A small model that answers yes/no questions on an image's attributes, trained from scratch: encoder arch wide_resnet.
Rows from block 4 of the image encoder of a small model that answers yes/no questions on an image's attributes, named by matrix and row number. Rows with one number belong to one channel. Each number is 128 + 32 x the weight over its row's rms, rounded and kept within 0 to 255. All counts start at 0.
After each channel's rows are labels from the 100 images, of 14976, where the channel reaches its highest value: "place" is the part of the image that holds the peak; "strongest on" is what is common among them. Only what is clearly more common there than usual is listed. The data: photos of arthropod specimens (BIOSCAN-5M). In brackets: how many of the 100, against the usual share in percent.
# convs0: first 3x3 conv (encoder.blocks.4.convs.0.weight, 144x144x3x3, each kernel summed), inputs 0-143
# convs1: second 3x3 conv (encoder.blocks.4.convs.1.weight, 144x144x3x3, transposed, each kernel summed), outputs 0-143

convs0.12 [104 156 150 142 116 106  94 171 102 100 112  88 134 103 108 139 174 182 141 141 115 106 119 122 109  89 132  91 151 106 168 170 130 163  94 142 127  88 155  77 115  68  81 107 173 113 146 100 152 122 162 138 148  86 182  92 175 128  89 119 115  98  91 108 106 120 153 175 117 190 124  88  98  84  78 150 108  99  90 104  64  85 160 132 156 152  79 109 158 132  88  81 157 124 119  88 110  80 169 137 138  93 150  78 115  95  88  97  96 152  71  79 107  91 158 143 161  89 112 104 169 140 166  82  90 150 121  77 134 142  83  62 164 138 119  85 104 166  96 105  88 136  84  85]
convs1.12 [152  98  91 114 103 135 149  85 157 119 103 123 124 162 134  61 113  96  81 134 125 156 144 164 154  92  81  97  87  92 115 109 116  83  78  87 178 100 109 164 178 147 143 124  95 125 105  77  90 153  79  91 115 142 109 133  77 167 143 124 125 134 145 146  93 114 104  57 105  96 146 167 107 160 144 102 134 111 142 164  57 137 141 151 106 134  84 101  93 127  95  73  90 166 103 139 158 103 118 137  76 130 107 154 122 129 127 110  95  66 117  43 142 133  89 137  96 197 128 104  95 120 132  70 114 101 117 126 136  50 169 118  39  82 122 175 160 121 155 143  97 135 114 167]
place: middle right (52 vs 11.7)
strongest on: order Coleoptera (39 vs 16.8)

convs0.71 [ 86 117  96  84 141 107 112 100 119 108 157 140 122 116 149 156 124 117  77  95 114 103 100 117 119 105  98 167  79 173 132 151  86 105  86 128  97 111 102 117 114 100  93 164 200  96  80  79 125  97 135  73  90 120 133 136 157  55  99 156 153 114  96  92 175 109 102  95  56 125 117  98 152 162  95 123 165 106 139 104  95  72  95  76  76 101  65  98 109 108 107 151 120 103  86  72 113 112 100  86  87 144 117 111  97  72 149 161 175 130 106 100 132 110 109  90 151 115 144 169 112  75  78 131 160  77 118  92  63 106 103 106 119 118 100 136  75 130 121  83 123 154  87  62]
convs1.71 [113 152 146 146 139 139 189 143 103 150 151 139 148 121 141  92 133 149 183 162 176 171 141 190 139  88 142 110 150 138 124 143 164 170 117 117 110 117 128 166  72  74 212 135 110 152 143 149 166 182 131 139 130 160 163 162 122 150 110 148 141 154 138 161 150 163 106 126 168 142 147 122 119 149 172 116 129 123  93 192  97 173 113 159 133 167  50  84 156 124  67  87 119 157  88 148 134  66 135 165 164 124 118 128 104 134 126 152  62 104 113 100 120 125 147 137 152 165 171 105 123 122 129 132 144 158 156  72 146 155 195  55 125 143 115 105 104 133 139 194  57 184  81 199]
place: centre (35 vs 14.1); middle left (32 vs 11.7)
strongest on: order Coleoptera (49 vs 16.8)

convs0.50 [ 90 140 128 175 124 101  91 152 111  83 191  98 122  76 128 140 159 164 159 124 121  89 125  72 105 113 112 110 166 104 167 161 137 131 149 146 104  70 168  84 108 101 119 130 164 102 135 170 140 107 147 132 118  99 196 121 160 157 109  87 116 110 107  99 131 118 153 164  96 188 108  96 105 109  78 160 130  97 113  90  69 115 180 114 173 148  61  90 137  99  89  88 143 108  85  58 103 107 137 126 172 101 138  84  77 113 102 116 104 149 114  50 110  56 150 130 165 103 104 108 155 143 134  79 134 190 114  87 126 101  52  94 173 161 107 116 101 169 113 111 114 108 112 121]
convs1.50 [161 119  95 135 120 137 144 109 140 122  86 126 128 159 126  61 110  97  77 144 159 166 156 170 133  88 134  92  89  71 106 103 116  92  73  99 110  90 118 168 161 120 196 113  75 152 129  72 102 150  94 115 118 135  97 124  71 106 171 141 121 155 152 166 103 140 105  46 120  86 166 164 112 140 163 107 114 124 128 162  59 125 145 178 128 112  78  88  85 115  92  75 103 194 108 143 152 105 123 111  76 148  97 125 113 155 124 116  99  64 125  56 130 116  70 139  75 174 125 104 111 161 117  78 116  81 168 125 148  84 150 119  67  98 123 154 157 114 150 155 107 127 112 160]
place: middle left (52 vs 11.7); centre (37 vs 14.1)
strongest on: order Coleoptera (45 vs 16.8)

convs0.26 [ 98 137 156 134 127  82  88 132  93 110 121 110 127 120 117 128 184 139 202 127  84 122 122  72  97 185 143 107 218  80 192 160 165  66 182 122 185  58 151 145 126  93 121 129  78  76 123 176 144 126 132 144 150 136 139 105  92 182  83  98 115 146  80 139  91 144 182 159 171 110 125  85 110 100 150 149  95  83 112 137  93 160 184 133 144 127  81 101 112 155 107  96 151 106 131 106  95  96 152 170 177 111 146 126  72  88  87 117 107 165 107  96  99 139 189 141 141 124 114 129 161 173 176 132 122 172 104 127 125 117  93 121 117 134  82 111 111 106 112 143 115 120  75  94]
convs1.26 [128 122 129 162 118 122  88 136 130  99 129 106 139 168 139  66 148 131  64 131 166 139 180 152  72 123 126  78 129  61 132 125  63 105  72 105 188 135 134 131 173 135 177  92 162 143 122  91 129 120 122 153 136 119  76 109 131 140 107 110  86 142 152 116 110  94 129 123 100 108  80 107  76 118 145 116 162 168  95 159 116 121 163 113 129 151 132 104 139 113  48 105 132 173  78 117 138  71 166  95  38  88 121  91 168 113  94 166  73  87  70 114 117 100  95 119  93 139  89  96 123 132 160  85  77  51 158 108 157  94 122  90  97 122 162 114 147 119 122 115  61 161 116 157]
place: bottom right (28 vs 9.8)
strongest on: order Coleoptera (39 vs 16.8)

convs0.20 [ 96 178 177 117 138  86  94 177  91 128  94 102 156 141 140 143 177 148 178 140 110 112 133  76  55 156 137 120 166  98 187 168 155  80 135 139 147  67 168 100 130  80  76 104 181  77 117 140 183 134 203 131 161 120 149 120 131 115 103 135  67  90  82 104 147 140 147 103 146  95 123  98 125  87  81 147 128  83 111 126  91  88 141 133 135 142  78 103 166 142 108  82 163 126  91 136 101 105 176 150  89 113 160 112  89  84  89 116 127 147  61  98 102 134 156 132 171 109 104  99 156 148 178 118 125 145 126 139 151 122  91 120  91 147  69  98 148 152 116 102 124 141  88  47]
convs1.20 [141  90 109 166 110 127 144 134 136 138 104 111  91 172 115  93 120 116 118  97 173 164 171 184  99  86 102 100 151  88 123 103  91 127  61  74 176 128 116 123 166 128 190  99 110  68  95  96 100 132 130 117 160 116  94 134 116 195 149 149  69 121 174 127  86 108  83 155 122 145 108 117 115 158 175  71 118 175 118 140  98 159 125 103 117  86 131 119 113 151  85  88  68 152  82 145 154  84 160 126  66 137 106 142 196 141 115 113  72 103 111 130 124  94 100 109  54 140 138  90  86  78 158  99 135  88 111 112 160 130 143  90  88  80 183 134 136 121 144 124  74 106 133 199]
place: centre (61 vs 14.1); bottom centre (35 vs 11.7)
strongest on: order Coleoptera (62 vs 16.8)

convs0.5 [148 168 145  92  62 143 166 163 159 135  63 125 151  76  95  87 110  21 123 168 118  93 107 123 157 108 159 125 110 106 112 130 150  93  59 171  89  99 124 110 115 158 135 138  87 147 134 130 130  75 135 157 168  32  85 133 109  72 155 102 183 109 155 111 115 129 194  78 155 135 160 176  87 120 119 195 107 124 138 137 102 101 125 105 152 100 111 110 139 100 111 143 181 123 181 116 157 119 127 137 165 123 176 148 136 125 127  94 114  95 117 114 157 125 104 176  94  80 106 131 173 129 110 118  85 118 140 117 103  61 112 118  83  77 129 160  95 140 150 120 115  64 131 117]
convs1.5 [115  71  66 101 105  50  98 104 134 153 182 153 113 133 135  97  69 166  57  81  96 141 120 104 115 137  81 146  81 146  73  57  69  98 117 118 143  95  96 148 201 132 109 143 165 105 109 114  67 118 114  62 120 149 156 142 170 160 142  98 107 108 130 136  96 102  71  94  85 119 150 136 153 148  97  76 129 131 143 117 168 124  75 120 106 138 154 126  72 139 115 119  59 153 155  93 134 129  83  86 124 149  90 149 148 131 162  84 150 121 125 128 143 131  41  80 116 166 143 151  63  92  91 127 146 134 103 160 135 105 111 136 166 124 166 118 124 153 160 140 138 130 139 124]
place: centre (53 vs 14.1)
strongest on: order Coleoptera (40 vs 16.8)

convs0.60 [ 97 153 141 169 133  94  91 174 115  89 147  91 129 113 125 124 158 161 134 132 131 107 134  72 100 133 125 108 102 108 149 160 125 116 102 149 111  60 169  87 108  76 110  98 184 103 103 121 156 111 168 156 139 125 166 125 170 158 105 131  97 128 106 109 152 143 142 113 110 152 120 100  80  97  96 156 142  82 106 120  54 127 164 115 176 154  66  62 168 109  71  83 155 113 129  81 102  93 156 102 108  90 145 103  66 105  93 120 106 120 130  16 108 117 117 117 181 140 109  84 165 150 143 106 129 131 127 109 138  66  64  97 142 166  56 114 139 198 109 110 110 151  85 125]
convs1.60 [173 101  89 166 137 129 166 115 147 156  88 126  98 157 110  97 114  79 105 109 177 173 148 176 131  76 115 124 114  67 106 105  93 110  85  83 133  84 103 164 155 128 194 119  66 132 106  70 102 139 111 120 119 127  96 122  38 136 164 151 118 146 160 170  88  90  94  83 115 109 158 166 114 140 153  95  89 153 123 160  83 137 139 170 143 100 135 142  95 149 128  83  83 178 106 181 174 115 132 119  68 147 104 146 158 152 129 113 118  91 125 119 143  95  84 132  30 152 141 103 102 114 123  82 112  83 143 152 129  81 155 123  75  90 160 150 158  89 151 167 104 121 143 176]
place: middle left (45 vs 11.7); centre (33 vs 14.1)
strongest on: order Coleoptera (46 vs 16.8)

convs0.48 [112 156 162  74 108 108  86 163 102 155 104 105 136  98 146 109 155  91 144 133  84 148 133  67  90 104 127 102 138 133 169 175 119  88 103 142 127 103 146 117  96 122  60 104 150 129 119 138 167  96 171 154 143 135 123 113 130  71 101 149  87  82  75 141 140  71 149  78 146 114  99 115 138  98  82 148 148 100 117  85 117  56 137 163 152 195 107  84 158 116 111 110 169  95  72 187 116  96 145 139  85 105 150  66 124  70 101 118 108 134  63 145 110 120 156 138 154  51 106 110 153 141 154 140 116 114 132 148 154 129  95 143  96 148 113 107 117 137 112  80 122 150  72  13]
convs1.48 [ 95 102  95 157 145 129 114 125  99 180  69 126  93 172  75 111  95 165 116 114 125 161 159 119  96 116 100 119 148 110 102  99 127 157 115  87 145 166 142  97 149 112 135 119 133  57  94 186 100 142 150  72 168 109 104 147 136 170  85 140 104  78 123 153 103 179  77 200 104 165  85  87 151 119 128  66  69 153 106 109 128 154 109  90  99  78  97  72 114 156  88 177  59 133 112 129 112  95 144 110 131 119  98 132 121 113 121 102 109 141 117 148 100 142  74  96  51 135 126 134  76  80 126 136 173  99 114  67 146 191 101  68 137  88 136  96 122 120 155 104 113 105  87 149]
place: centre (91 vs 14.1)
strongest on: order Coleoptera (97 vs 16.8); family Coccinellidae (31 vs 1.2)

convs0.36 [ 73 156 138 148  94  75  76 171  85  87 140  85 123 106 100 138 159 139 149 134 113 107 121  75 101 121 155  95 142  92 153 162 132  94 147 174 120  59 156 106 119  84 110  92 154  79 140 154 155 114 138 132 141 107 144  89 153 117  85  84  88 110  79 111 120 136 161 100 117 139 123  83  92 104  82 152 102  71  87 102 127 104 143 106 171 103  95  76 147 125  72  80 165 134 116  78  82  80 130 115 116  84 159 111  47  78  85  94  94 120 116  99  89  96 145 132 161 104  95  71 160 158 146 113 116 129 142 116 132  78  73  92 125 139  66  93 125 142  91 105  90 129  71  94]
convs1.36 [164 122  95 179 137 128 116 134 150 121 122 118  85 135 113 108  98 121 123  74 147 144 165 133 154  42 126 112 136  99  90 124  68 139 101  74 120  96  94  88 116 119 115  80 109 118 121  81 133 103 104 128 101 171 152 128  34 134 132 134 169 115 129 171 119  83  83  61 121 104 149 175  95 162 126 119  96 117  94 117 122 109 139  79 146 113 120 110 108 175 102  89 114 134   4 113 182 111 133  94  63 138 128 130 138 107  83 100 125  89 112 115 150  97  67 143  59 121  94  64 123  99 102 138 140 102 126 124  98  76 113 107  67 117 178 146 136 153 125 150  98 158  86 142]
place: middle left (51 vs 11.7)
strongest on: order Coleoptera (49 vs 16.8); family Throscidae (26 vs 0.8)

convs0.105 [ 96  93 109 106 122 114  81 112 132  96 142  86 121 103 142 154 112 119 111 103 120 101 117 101 123 151  71  96 109 164 124 142  99 151 120 146  99 110 119  64 103 117  81  89 179 101  92 118 126 115 128  83 102 118 121 133 159 117  95 151 149 101 100  78 169 136  94 119  74 129 114 108 158 165  70 120 155  87 151 104 118  72 111  89 106 112  66  41 102 104  57 115 103  66 122  92 123  68 108  86  82 135 109 103  83  48  90 143 115 138  98 119 139 124  94  99 136 100  86 102 115  88  72 105 180 110  96 129 110 145  62 109 109 105  68 136 127 147 101  98 129 135  48  78]
convs1.105 [147 128 132 116 120 133 184 111 106 170 158 141 137 155 170  98 118 132 158 169 177 154 157 195 143  99 146 114 140 154 113 124 189 130  89 135 118  97 116 179 138  90 253 137  78 156 165 114 126 153 116  99 112 157 152 153 131 123 146 146 153 221 164 147 146 123 108 134 188 133 155 124 117 145 161 112 173 164  93 184  79 155 135 169 145 155  75 110 102 112  94  79 113 192 140 169 134  85 113 184 125 140 116 119 142 160 130 147 105 112 119  83 115  94 151 151 141 138 171 118 111 155 126 121 111 146 188  94 195 127 201  92 116  98 135 106 128 158 163 176  95 112 121 173]
place: bottom centre (50 vs 11.7)
strongest on: order Coleoptera (42 vs 16.8)