{
  "model": "model that answers yes/no questions on an image's attributes",
  "dataset": "photos of arthropod specimens (BIOSCAN-5M)",
  "train_examples": 48750,
  "image_size": 64,
  "crop_scale_min": 1,
  "horizontal_flip": true,
  "translate": 0.06,
  "color_jitter": 0.1,
  "questions_per_image": 4,
  "encoder_arch": "wide_resnet",
  "encoder_norm": "batchnorm",
  "encoder_activation": "relu",
  "encoder_depths": [2, 4, 2],
  "encoder_kernel_size": 3,
  "encoder_stem": "single",
  "encoder_avg_pool_shortcut": false,
  "encoder_widths": [96, 144, 208],
  "fusion": "cross_attention",
  "fusion_encoder_width": 128,
  "fusion_encoder_layers": 6,
  "fusion_encoder_norm": "rmsnorm",
  "fusion_encoder_norm_position": "pre",
  "fusion_encoder_activation": "silu",
  "fusion_encoder_mlp_ratio": 3,
  "fusion_encoder_head_dim": 64,
  "fusion_encoder_fused_qkv": true,
  "fusion_encoder_bias": "all",
  "fusion_encoder_qk_norm": false,
  "fusion_encoder_parallel_block": false,
  "fusion_encoder_inner_norm": false,
  "fusion_encoder_drop_path": 0.05,
  "fusion_encoder_positions": "sincos",
  "fusion_encoder_cross_attention_every": 2,
  "init": "small_normal",
  "residual_init": "zero_last",
  "optimizer": "adamw",
  "learning_rate": 0.0013,
  "beta1": 0.9,
  "beta2": 0.999,
  "eps": 1e-08,
  "max_grad_norm": 1.0,
  "max_steps": 19900,
  "batch_size": 128,
  "epochs": 52.3,
  "lr_schedule": "cosine",
  "final_lr_fraction": 0,
  "warmup_steps": 1990,
  "weight_decay": 0.07
}
Rows from block 3 of the image encoder of a small model that answers yes/no questions on an image's attributes, named by matrix and row number. Rows with one number belong to one channel. Each number is 50 + 10 x the weight over its row's rms, rounded and kept within 0 to 99. All counts start at 0.
After each channel's rows are labels from the 100 images, of 14976, where the channel reaches its highest value: "responds to" is what is common among them; "colour at peak" is the nearest of a few named colours to the mean colour under the peak. Only what is clearly more common there than usual is listed. The data: photos of arthropod specimens (BIOSCAN-5M).
# convs0: first 3x3 conv (encoder.blocks.3.convs.0.weight, 144x144x3x3, each kernel summed), inputs 0-143
# convs1: second 3x3 conv (encoder.blocks.3.convs.1.weight, 144x144x3x3, transposed, each kernel summed), outputs 0-143

convs0.65:51 41 36 44 70 57 67 44 63 50 76 53 36 57 69 36 41 69 53 42 44 26 47 56 55 43 41 53 52 57 40 46 42 56 43 36 44 42 46 50 42 53 44 48 51 44 56 59 45 44 45 47 40 54 52 59 50 58 58 38 59 45 61 41 60 30 37 65 40 59 46 57 62 59 52 32 38 58 60 47 56 44 44 44 38 40 46 53 45 64 46 52 36 40 40 27 62 49 42 52 65 58 42 57 51 43 47 66 46 42 46 52 63 63 43 53 45 43 36 46 38 40 38 63 58 56 47 34 48 77 26 35 60 47 64 59 47 33 53 49 56 56 44 43
convs1.65:39 56 63 73 47 44 65 48 46 33 53 49 64 48 51 38 72 51 46 64 46 38 42 47 42 40 50 57 39 49 65 60 43 38 56 49 57 34 56 38 49 46 44 61 48 65 67 40 52 47 42 57 60 44 60 41 44 53 32 33 56 44 40 46 53 71 74 62 47 50 53 48 39 26 42 70 53 37 35 54 54 50 69 51 64 49 51 56 47 44 54 51 66 58 73 50 41 48 57 46 51 39 62 47 55 42 49 49 46 37 39 59 45 55 70 60 42 52 36 60 68 75 46 55 36 48 60 52 49 46 33 54 52 46 58 38 45 48 39 53 49 50 57 54
responds to: order Diptera
colour at peak: brown; grey

convs0.135:45 35 34 52 60 45 60 45 53 48 53 51 36 43 49 45 32 43 47 35 50 33 41 50 38 49 44 52 32 50 30 45 40 56 33 46 40 61 37 40 35 39 39 57 54 42 43 35 36 37 52 44 39 46 45 51 48 45 52 46 46 39 54 34 50 43 27 55 36 43 39 46 48 55 49 37 56 58 53 45 45 44 43 27 38 43 52 56 42 44 52 48 33 39 52 31 53 50 39 46 37 56 34 48 52 47 53 46 43 51 31 44 52 48 41 31 44 49 41 59 35 39 28 52 60 38 45 16 32 50 36 29 58 43 55 51 36 52 48 40 46 46 54 39
convs1.135:53 72 58 56 56 54 60 62 53 38 60 39 56 49 48 37 61 57 57 48 60 49 62 61 57 46 58 32 51 37 58 63 56 66 49 63 47 47 58 57 44 24 63 49 46 63 66 68 67 58 54 69 54 38 64 66 48 62 48 34 47 53 59 52 39 54 55 71 58 65 44 55 53 54 53 61 48 44 48 59 62 62 57 55 57 63 51 44 64 57 39 50 67 55 43 23 59 34 49 53 59 54 62 47 44 54 49 57 35 39 46 74 54 52 52 59 52 63 43 45 64 58 53 52 49 59 51 59 49 68 65 33 62 57 51 47 46 46 50 57 37 61 43 64
responds to: order Hymenoptera
colour at peak: grey

convs0.62:55 57 58 49 46 47 30 59 54 32 69 43 57 47 60 42 54 42 54 59 56 42 40 55 60 61 63 40 49 63 56 60 55 46 56 49 51 41 52 60 35 50 53 42 56 49 51 49 52 32 49 63 48 50 58 45 56 42 49 52 54 68 48 50 55 53 70 40 60 58 46 52 45 53 61 71 69 43 47 35 33 41 57 44 67 51 35 27 53 49 33 43 66 50 49 33 52 39 54 55 52 52 61 28 37 47 49 60 45 44 63 30 53 58 60 64 52 27 54 40 65 60 49 53 44 47 55 37 43 39 54 46 41 55 23 56 27 62 47 43 39 47 38 38
convs1.62:55 40 40 53 50 62 45 64 44 51 30 49 41 58 32 52 36 50 38 48 56 66 45 54 37 56 40 48 49 32 34 33 36 59 53 47 52 52 53 51 47 40 43 47 33 53 40 59 39 55 53 42 64 40 32 51 34 54 47 50 41 39 50 54 38 56 33 64 41 60 50 48 57 48 42 31 25 52 40 67 55 51 41 50 53 33 50 42 44 46 42 65 31 52 26 62 51 45 58 39 44 50 36 50 57 65 60 37 55 48 40 71 45 60 26 38 41 64 62 44 33 42 48 52 49 47 45 51 43 70 58 51 55 47 57 39 49 36 65 60 49 56 49 58
responds to: order Coleoptera
colour at peak: brown

convs0.41:51 52 61 67 46 30 53 68 53 55 51 53 50 45 29 51 70 67 42 54 49 61 35 49 37 60 52 56 22 26 67 49 55 52 33 46 62 54 63 52 56 57 49 47 53 43 41 46 50 45 47 54 63 45 49 48 41 43 57 30 22 57 55 47 37 54 48 54 40 52 31 52 44 43 44 52 34 54 60 49 52 55 63 42 52 66 62 60 65 42 63 45 50 63 48 58 52 58 67 24 60 62 43 59 62 56 52 26 55 58 58 52 48 56 63 31 48 39 52 46 50 46 65 53 72 62 51 52 54 48 50 55 44 57 56 53 46 45 47 48 61 58 56 59
convs1.41:72 53 55 54 52 55 49 54 68 37 34 18 47 47 37 36 51 52 48 47 52 51 56 55 66 40 51 24 45 48 51 49 58 63 48 46 47 48 55 39 45 52 45 38 45 51 53 35 55 57 51 56 51 50 53 53 50 38 63 38 57 48 63 58 48 38 53 61 53 58 52 71 54 57 51 51 37 51 61 58 59 25 53 47 47 47 61 47 48 51 39 40 51 54 42 49 70 31 61 54 50 60 49 53 56 54 29 47 30 28 47 70 67 59 57 50 41 52 44 34 52 55 46 49 45 54 48 39 36 74 58 34 57 51 51 56 64 37 32 57 27 50 46 41
responds to: order Coleoptera
colour at peak: grey

convs0.33:47 34 33 47 42 53 43 41 53 48 33 49 35 51 40 35 36 31 37 39 37 51 54 35 53 38 41 44 42 36 37 33 43 37 46 40 39 52 36 45 45 66 41 47 33 55 38 48 31 52 49 39 42 43 31 57 29 33 53 51 56 49 49 47 46 52 35 61 35 31 50 55 45 47 60 34 38 45 60 46 53 47 45 41 38 43 42 49 36 36 48 59 28 38 45 55 47 52 44 35 37 49 32 50 45 48 50 40 47 46 58 48 50 57 23 29 42 55 47 51 28 46 41 50 55 51 38 55 53 40 46 61 33 41 48 62 51 41 53 51 56 55 46 50
convs1.33:46 32 38 40 33 47 53 31 44 57 46 49 46 33 46 63 37 47 52 43 61 50 53 49 56 62 37 54 55 59 46 33 78 39 49 66 38 41 45 40 53 45 51 50 48 27 51 40 34 41 37 47 37 49 58 61 65 51 49 43 33 45 46 45 47 46 38 47 54 53 55 45 39 53 51 37 52 42 49 41 55 43 48 45 40 47 59 66 35 37 65 40 30 43 73 57 41 65 51 62 48 40 33 50 60 52 46 45 55 62 41 45 48 32 67 45 75 31 51 52 36 58 43 41 44 53 37 36 49 48 57 41 58 39 62 52 44 57 50 44 53 34 62 39
responds to: order Hymenoptera
colour at peak: grey

convs0.35:47 45 46 45 52 43 49 45 56 42 37 48 45 53 41 45 38 28 32 56 44 54 57 38 47 45 56 53 35 53 33 39 52 43 38 48 40 52 30 43 38 64 47 48 24 51 40 50 29 49 52 40 48 50 43 61 25 25 55 44 55 46 53 45 59 61 33 45 42 29 67 56 43 49 54 33 38 42 60 51 50 50 40 34 36 32 57 57 36 32 56 40 43 56 63 58 51 58 46 33 33 51 40 60 50 55 48 49 55 56 54 37 51 58 44 35 62 51 47 50 32 36 45 57 63 47 55 53 55 29 42 57 45 39 47 62 57 46 56 42 64 42 58 62
convs1.35:54 46 44 45 34 38 55 33 59 40 41 47 44 40 45 58 50 52 55 41 47 36 44 48 63 71 44 38 42 52 43 46 68 45 41 45 47 47 36 44 55 35 38 39 53 27 46 37 46 41 38 43 37 53 49 65 58 58 50 34 39 39 57 36 41 50 49 51 58 48 56 62 38 59 42 53 46 43 61 33 66 39 53 37 48 41 61 45 44 41 37 41 43 50 80 44 58 41 49 63 48 43 44 44 44 31 35 38 41 50 26 53 63 33 64 49 67 44 36 39 48 50 50 31 50 57 38 40 50 46 44 36 60 39 49 54 52 53 42 44 40 36 39 33
responds to: order Coleoptera
colour at peak: grey

convs0.142:45 47 46 49 55 57 62 50 60 57 65 52 49 47 59 41 46 53 47 51 34 27 51 34 45 49 45 47 39 64 45 44 44 43 33 39 52 42 48 40 40 64 33 50 64 48 36 42 51 66 58 49 48 60 48 49 47 55 53 45 62 32 54 38 57 52 51 46 45 44 43 58 54 48 32 51 54 53 63 78 51 30 49 45 51 56 41 46 47 48 47 50 49 48 53 41 61 44 50 49 37 52 46 77 38 34 38 58 28 40 29 42 60 51 51 48 51 57 21 52 53 50 45 48 53 41 52 33 56 32 22 46 42 56 39 55 70 49 45 67 49 39 40 30
convs1.142:43 44 48 55 46 54 69 55 37 64 18 66 45 44 37 51 38 56 56 53 37 61 51 38 49 61 49 53 60 42 35 36 54 66 54 42 47 68 41 57 43 28 49 58 33 60 43 64 38 61 55 37 61 38 44 58 42 55 38 48 43 56 53 56 47 65 40 72 52 51 63 32 54 46 55 34 39 68 41 53 50 56 44 60 47 40 45 44 39 49 50 67 36 53 76 63 43 52 49 51 59 50 41 39 50 41 50 48 37 60 49 60 41 51 41 41 25 46 44 63 34 40 45 51 55 55 45 53 57 61 61 49 54 41 57 36 37 41 63 50 50 51 41 58
responds to: order Coleoptera
colour at peak: brown; grey

convs0.60:37 47 48 43 40 46 35 41 43 26 52 40 49 37 53 51 50 53 42 43 48 39 52 44 52 39 45 43 53 58 50 49 42 47 60 45 44 32 57 45 47 45 49 37 53 52 47 51 54 48 38 42 48 47 49 45 59 44 36 41 50 49 40 42 42 48 49 43 40 52 55 42 51 58 49 44 52 36 44 49 59 50 46 48 48 43 31 08 52 53 16 39 45 49 46 24 38 35 43 41 56 39 47 47 17 31 38 44 43 46 56 53 45 40 48 47 51 51 34 39 46 46 43 50 55 53 50 49 43 57 40 41 31 40 21 49 51 46 41 48 45 49 20 49
convs1.60:42 63 53 38 57 49 61 55 45 60 79 59 49 54 67 32 59 48 43 51 59 56 51 63 55 37 68 59 31 74 60 57 60 36 32 55 56 53 44 51 53 49 65 54 45 61 54 46 53 67 51 57 43 77 62 54 55 40 55 59 52 65 53 49 53 51 59 51 64 35 60 46 43 53 65 65 66 56 37 59 46 52 58 57 61 59 21 61 47 52 55 58 60 61 37 64 46 52 49 57 53 47 60 50 63 54 57 47 66 41 53 38 48 52 57 58 65 53 56 55 59 56 56 52 46 46 57 50 61 44 58 55 24 59 68 45 57 60 52 68 51 46 57 54
responds to: order Hymenoptera
colour at peak: grey

convs0.6:62 40 45 39 57 58 43 55 63 62 57 51 37 59 56 41 49 63 38 34 32 54 51 37 54 37 59 45 53 49 47 43 32 46 53 44 51 44 51 43 61 62 20 41 54 49 47 53 52 50 50 49 49 55 49 68 64 58 62 52 47 43 59 51 34 45 50 66 32 55 42 64 62 60 41 40 44 58 67 43 49 37 42 46 46 49 46 54 54 71 49 61 36 48 43 57 66 51 52 46 56 63 53 35 62 42 48 46 52 48 38 56 65 64 44 44 25 52 44 48 43 47 56 64 59 51 54 43 50 78 55 59 44 60 77 66 50 40 57 54 61 61 40 27
convs1.6:45 54 61 37 47 43 44 32 41 57 61 37 64 44 51 38 61 47 55 60 46 47 57 37 38 43 46 48 41 53 67 56 58 43 56 64 50 35 54 45 44 56 42 52 48 60 71 37 54 45 49 56 56 48 52 34 53 37 31 42 74 46 29 61 56 51 64 63 56 57 56 49 38 22 45 56 57 52 36 49 48 30 68 59 52 62 59 58 48 40 58 51 62 39 54 58 44 44 55 57 49 40 54 50 70 36 36 52 42 40 44 51 44 57 66 58 58 36 49 58 48 74 51 52 32 53 52 38 53 57 55 41 61 42 77 39 42 47 37 55 39 38 48 43
responds to: order Diptera
colour at peak: brown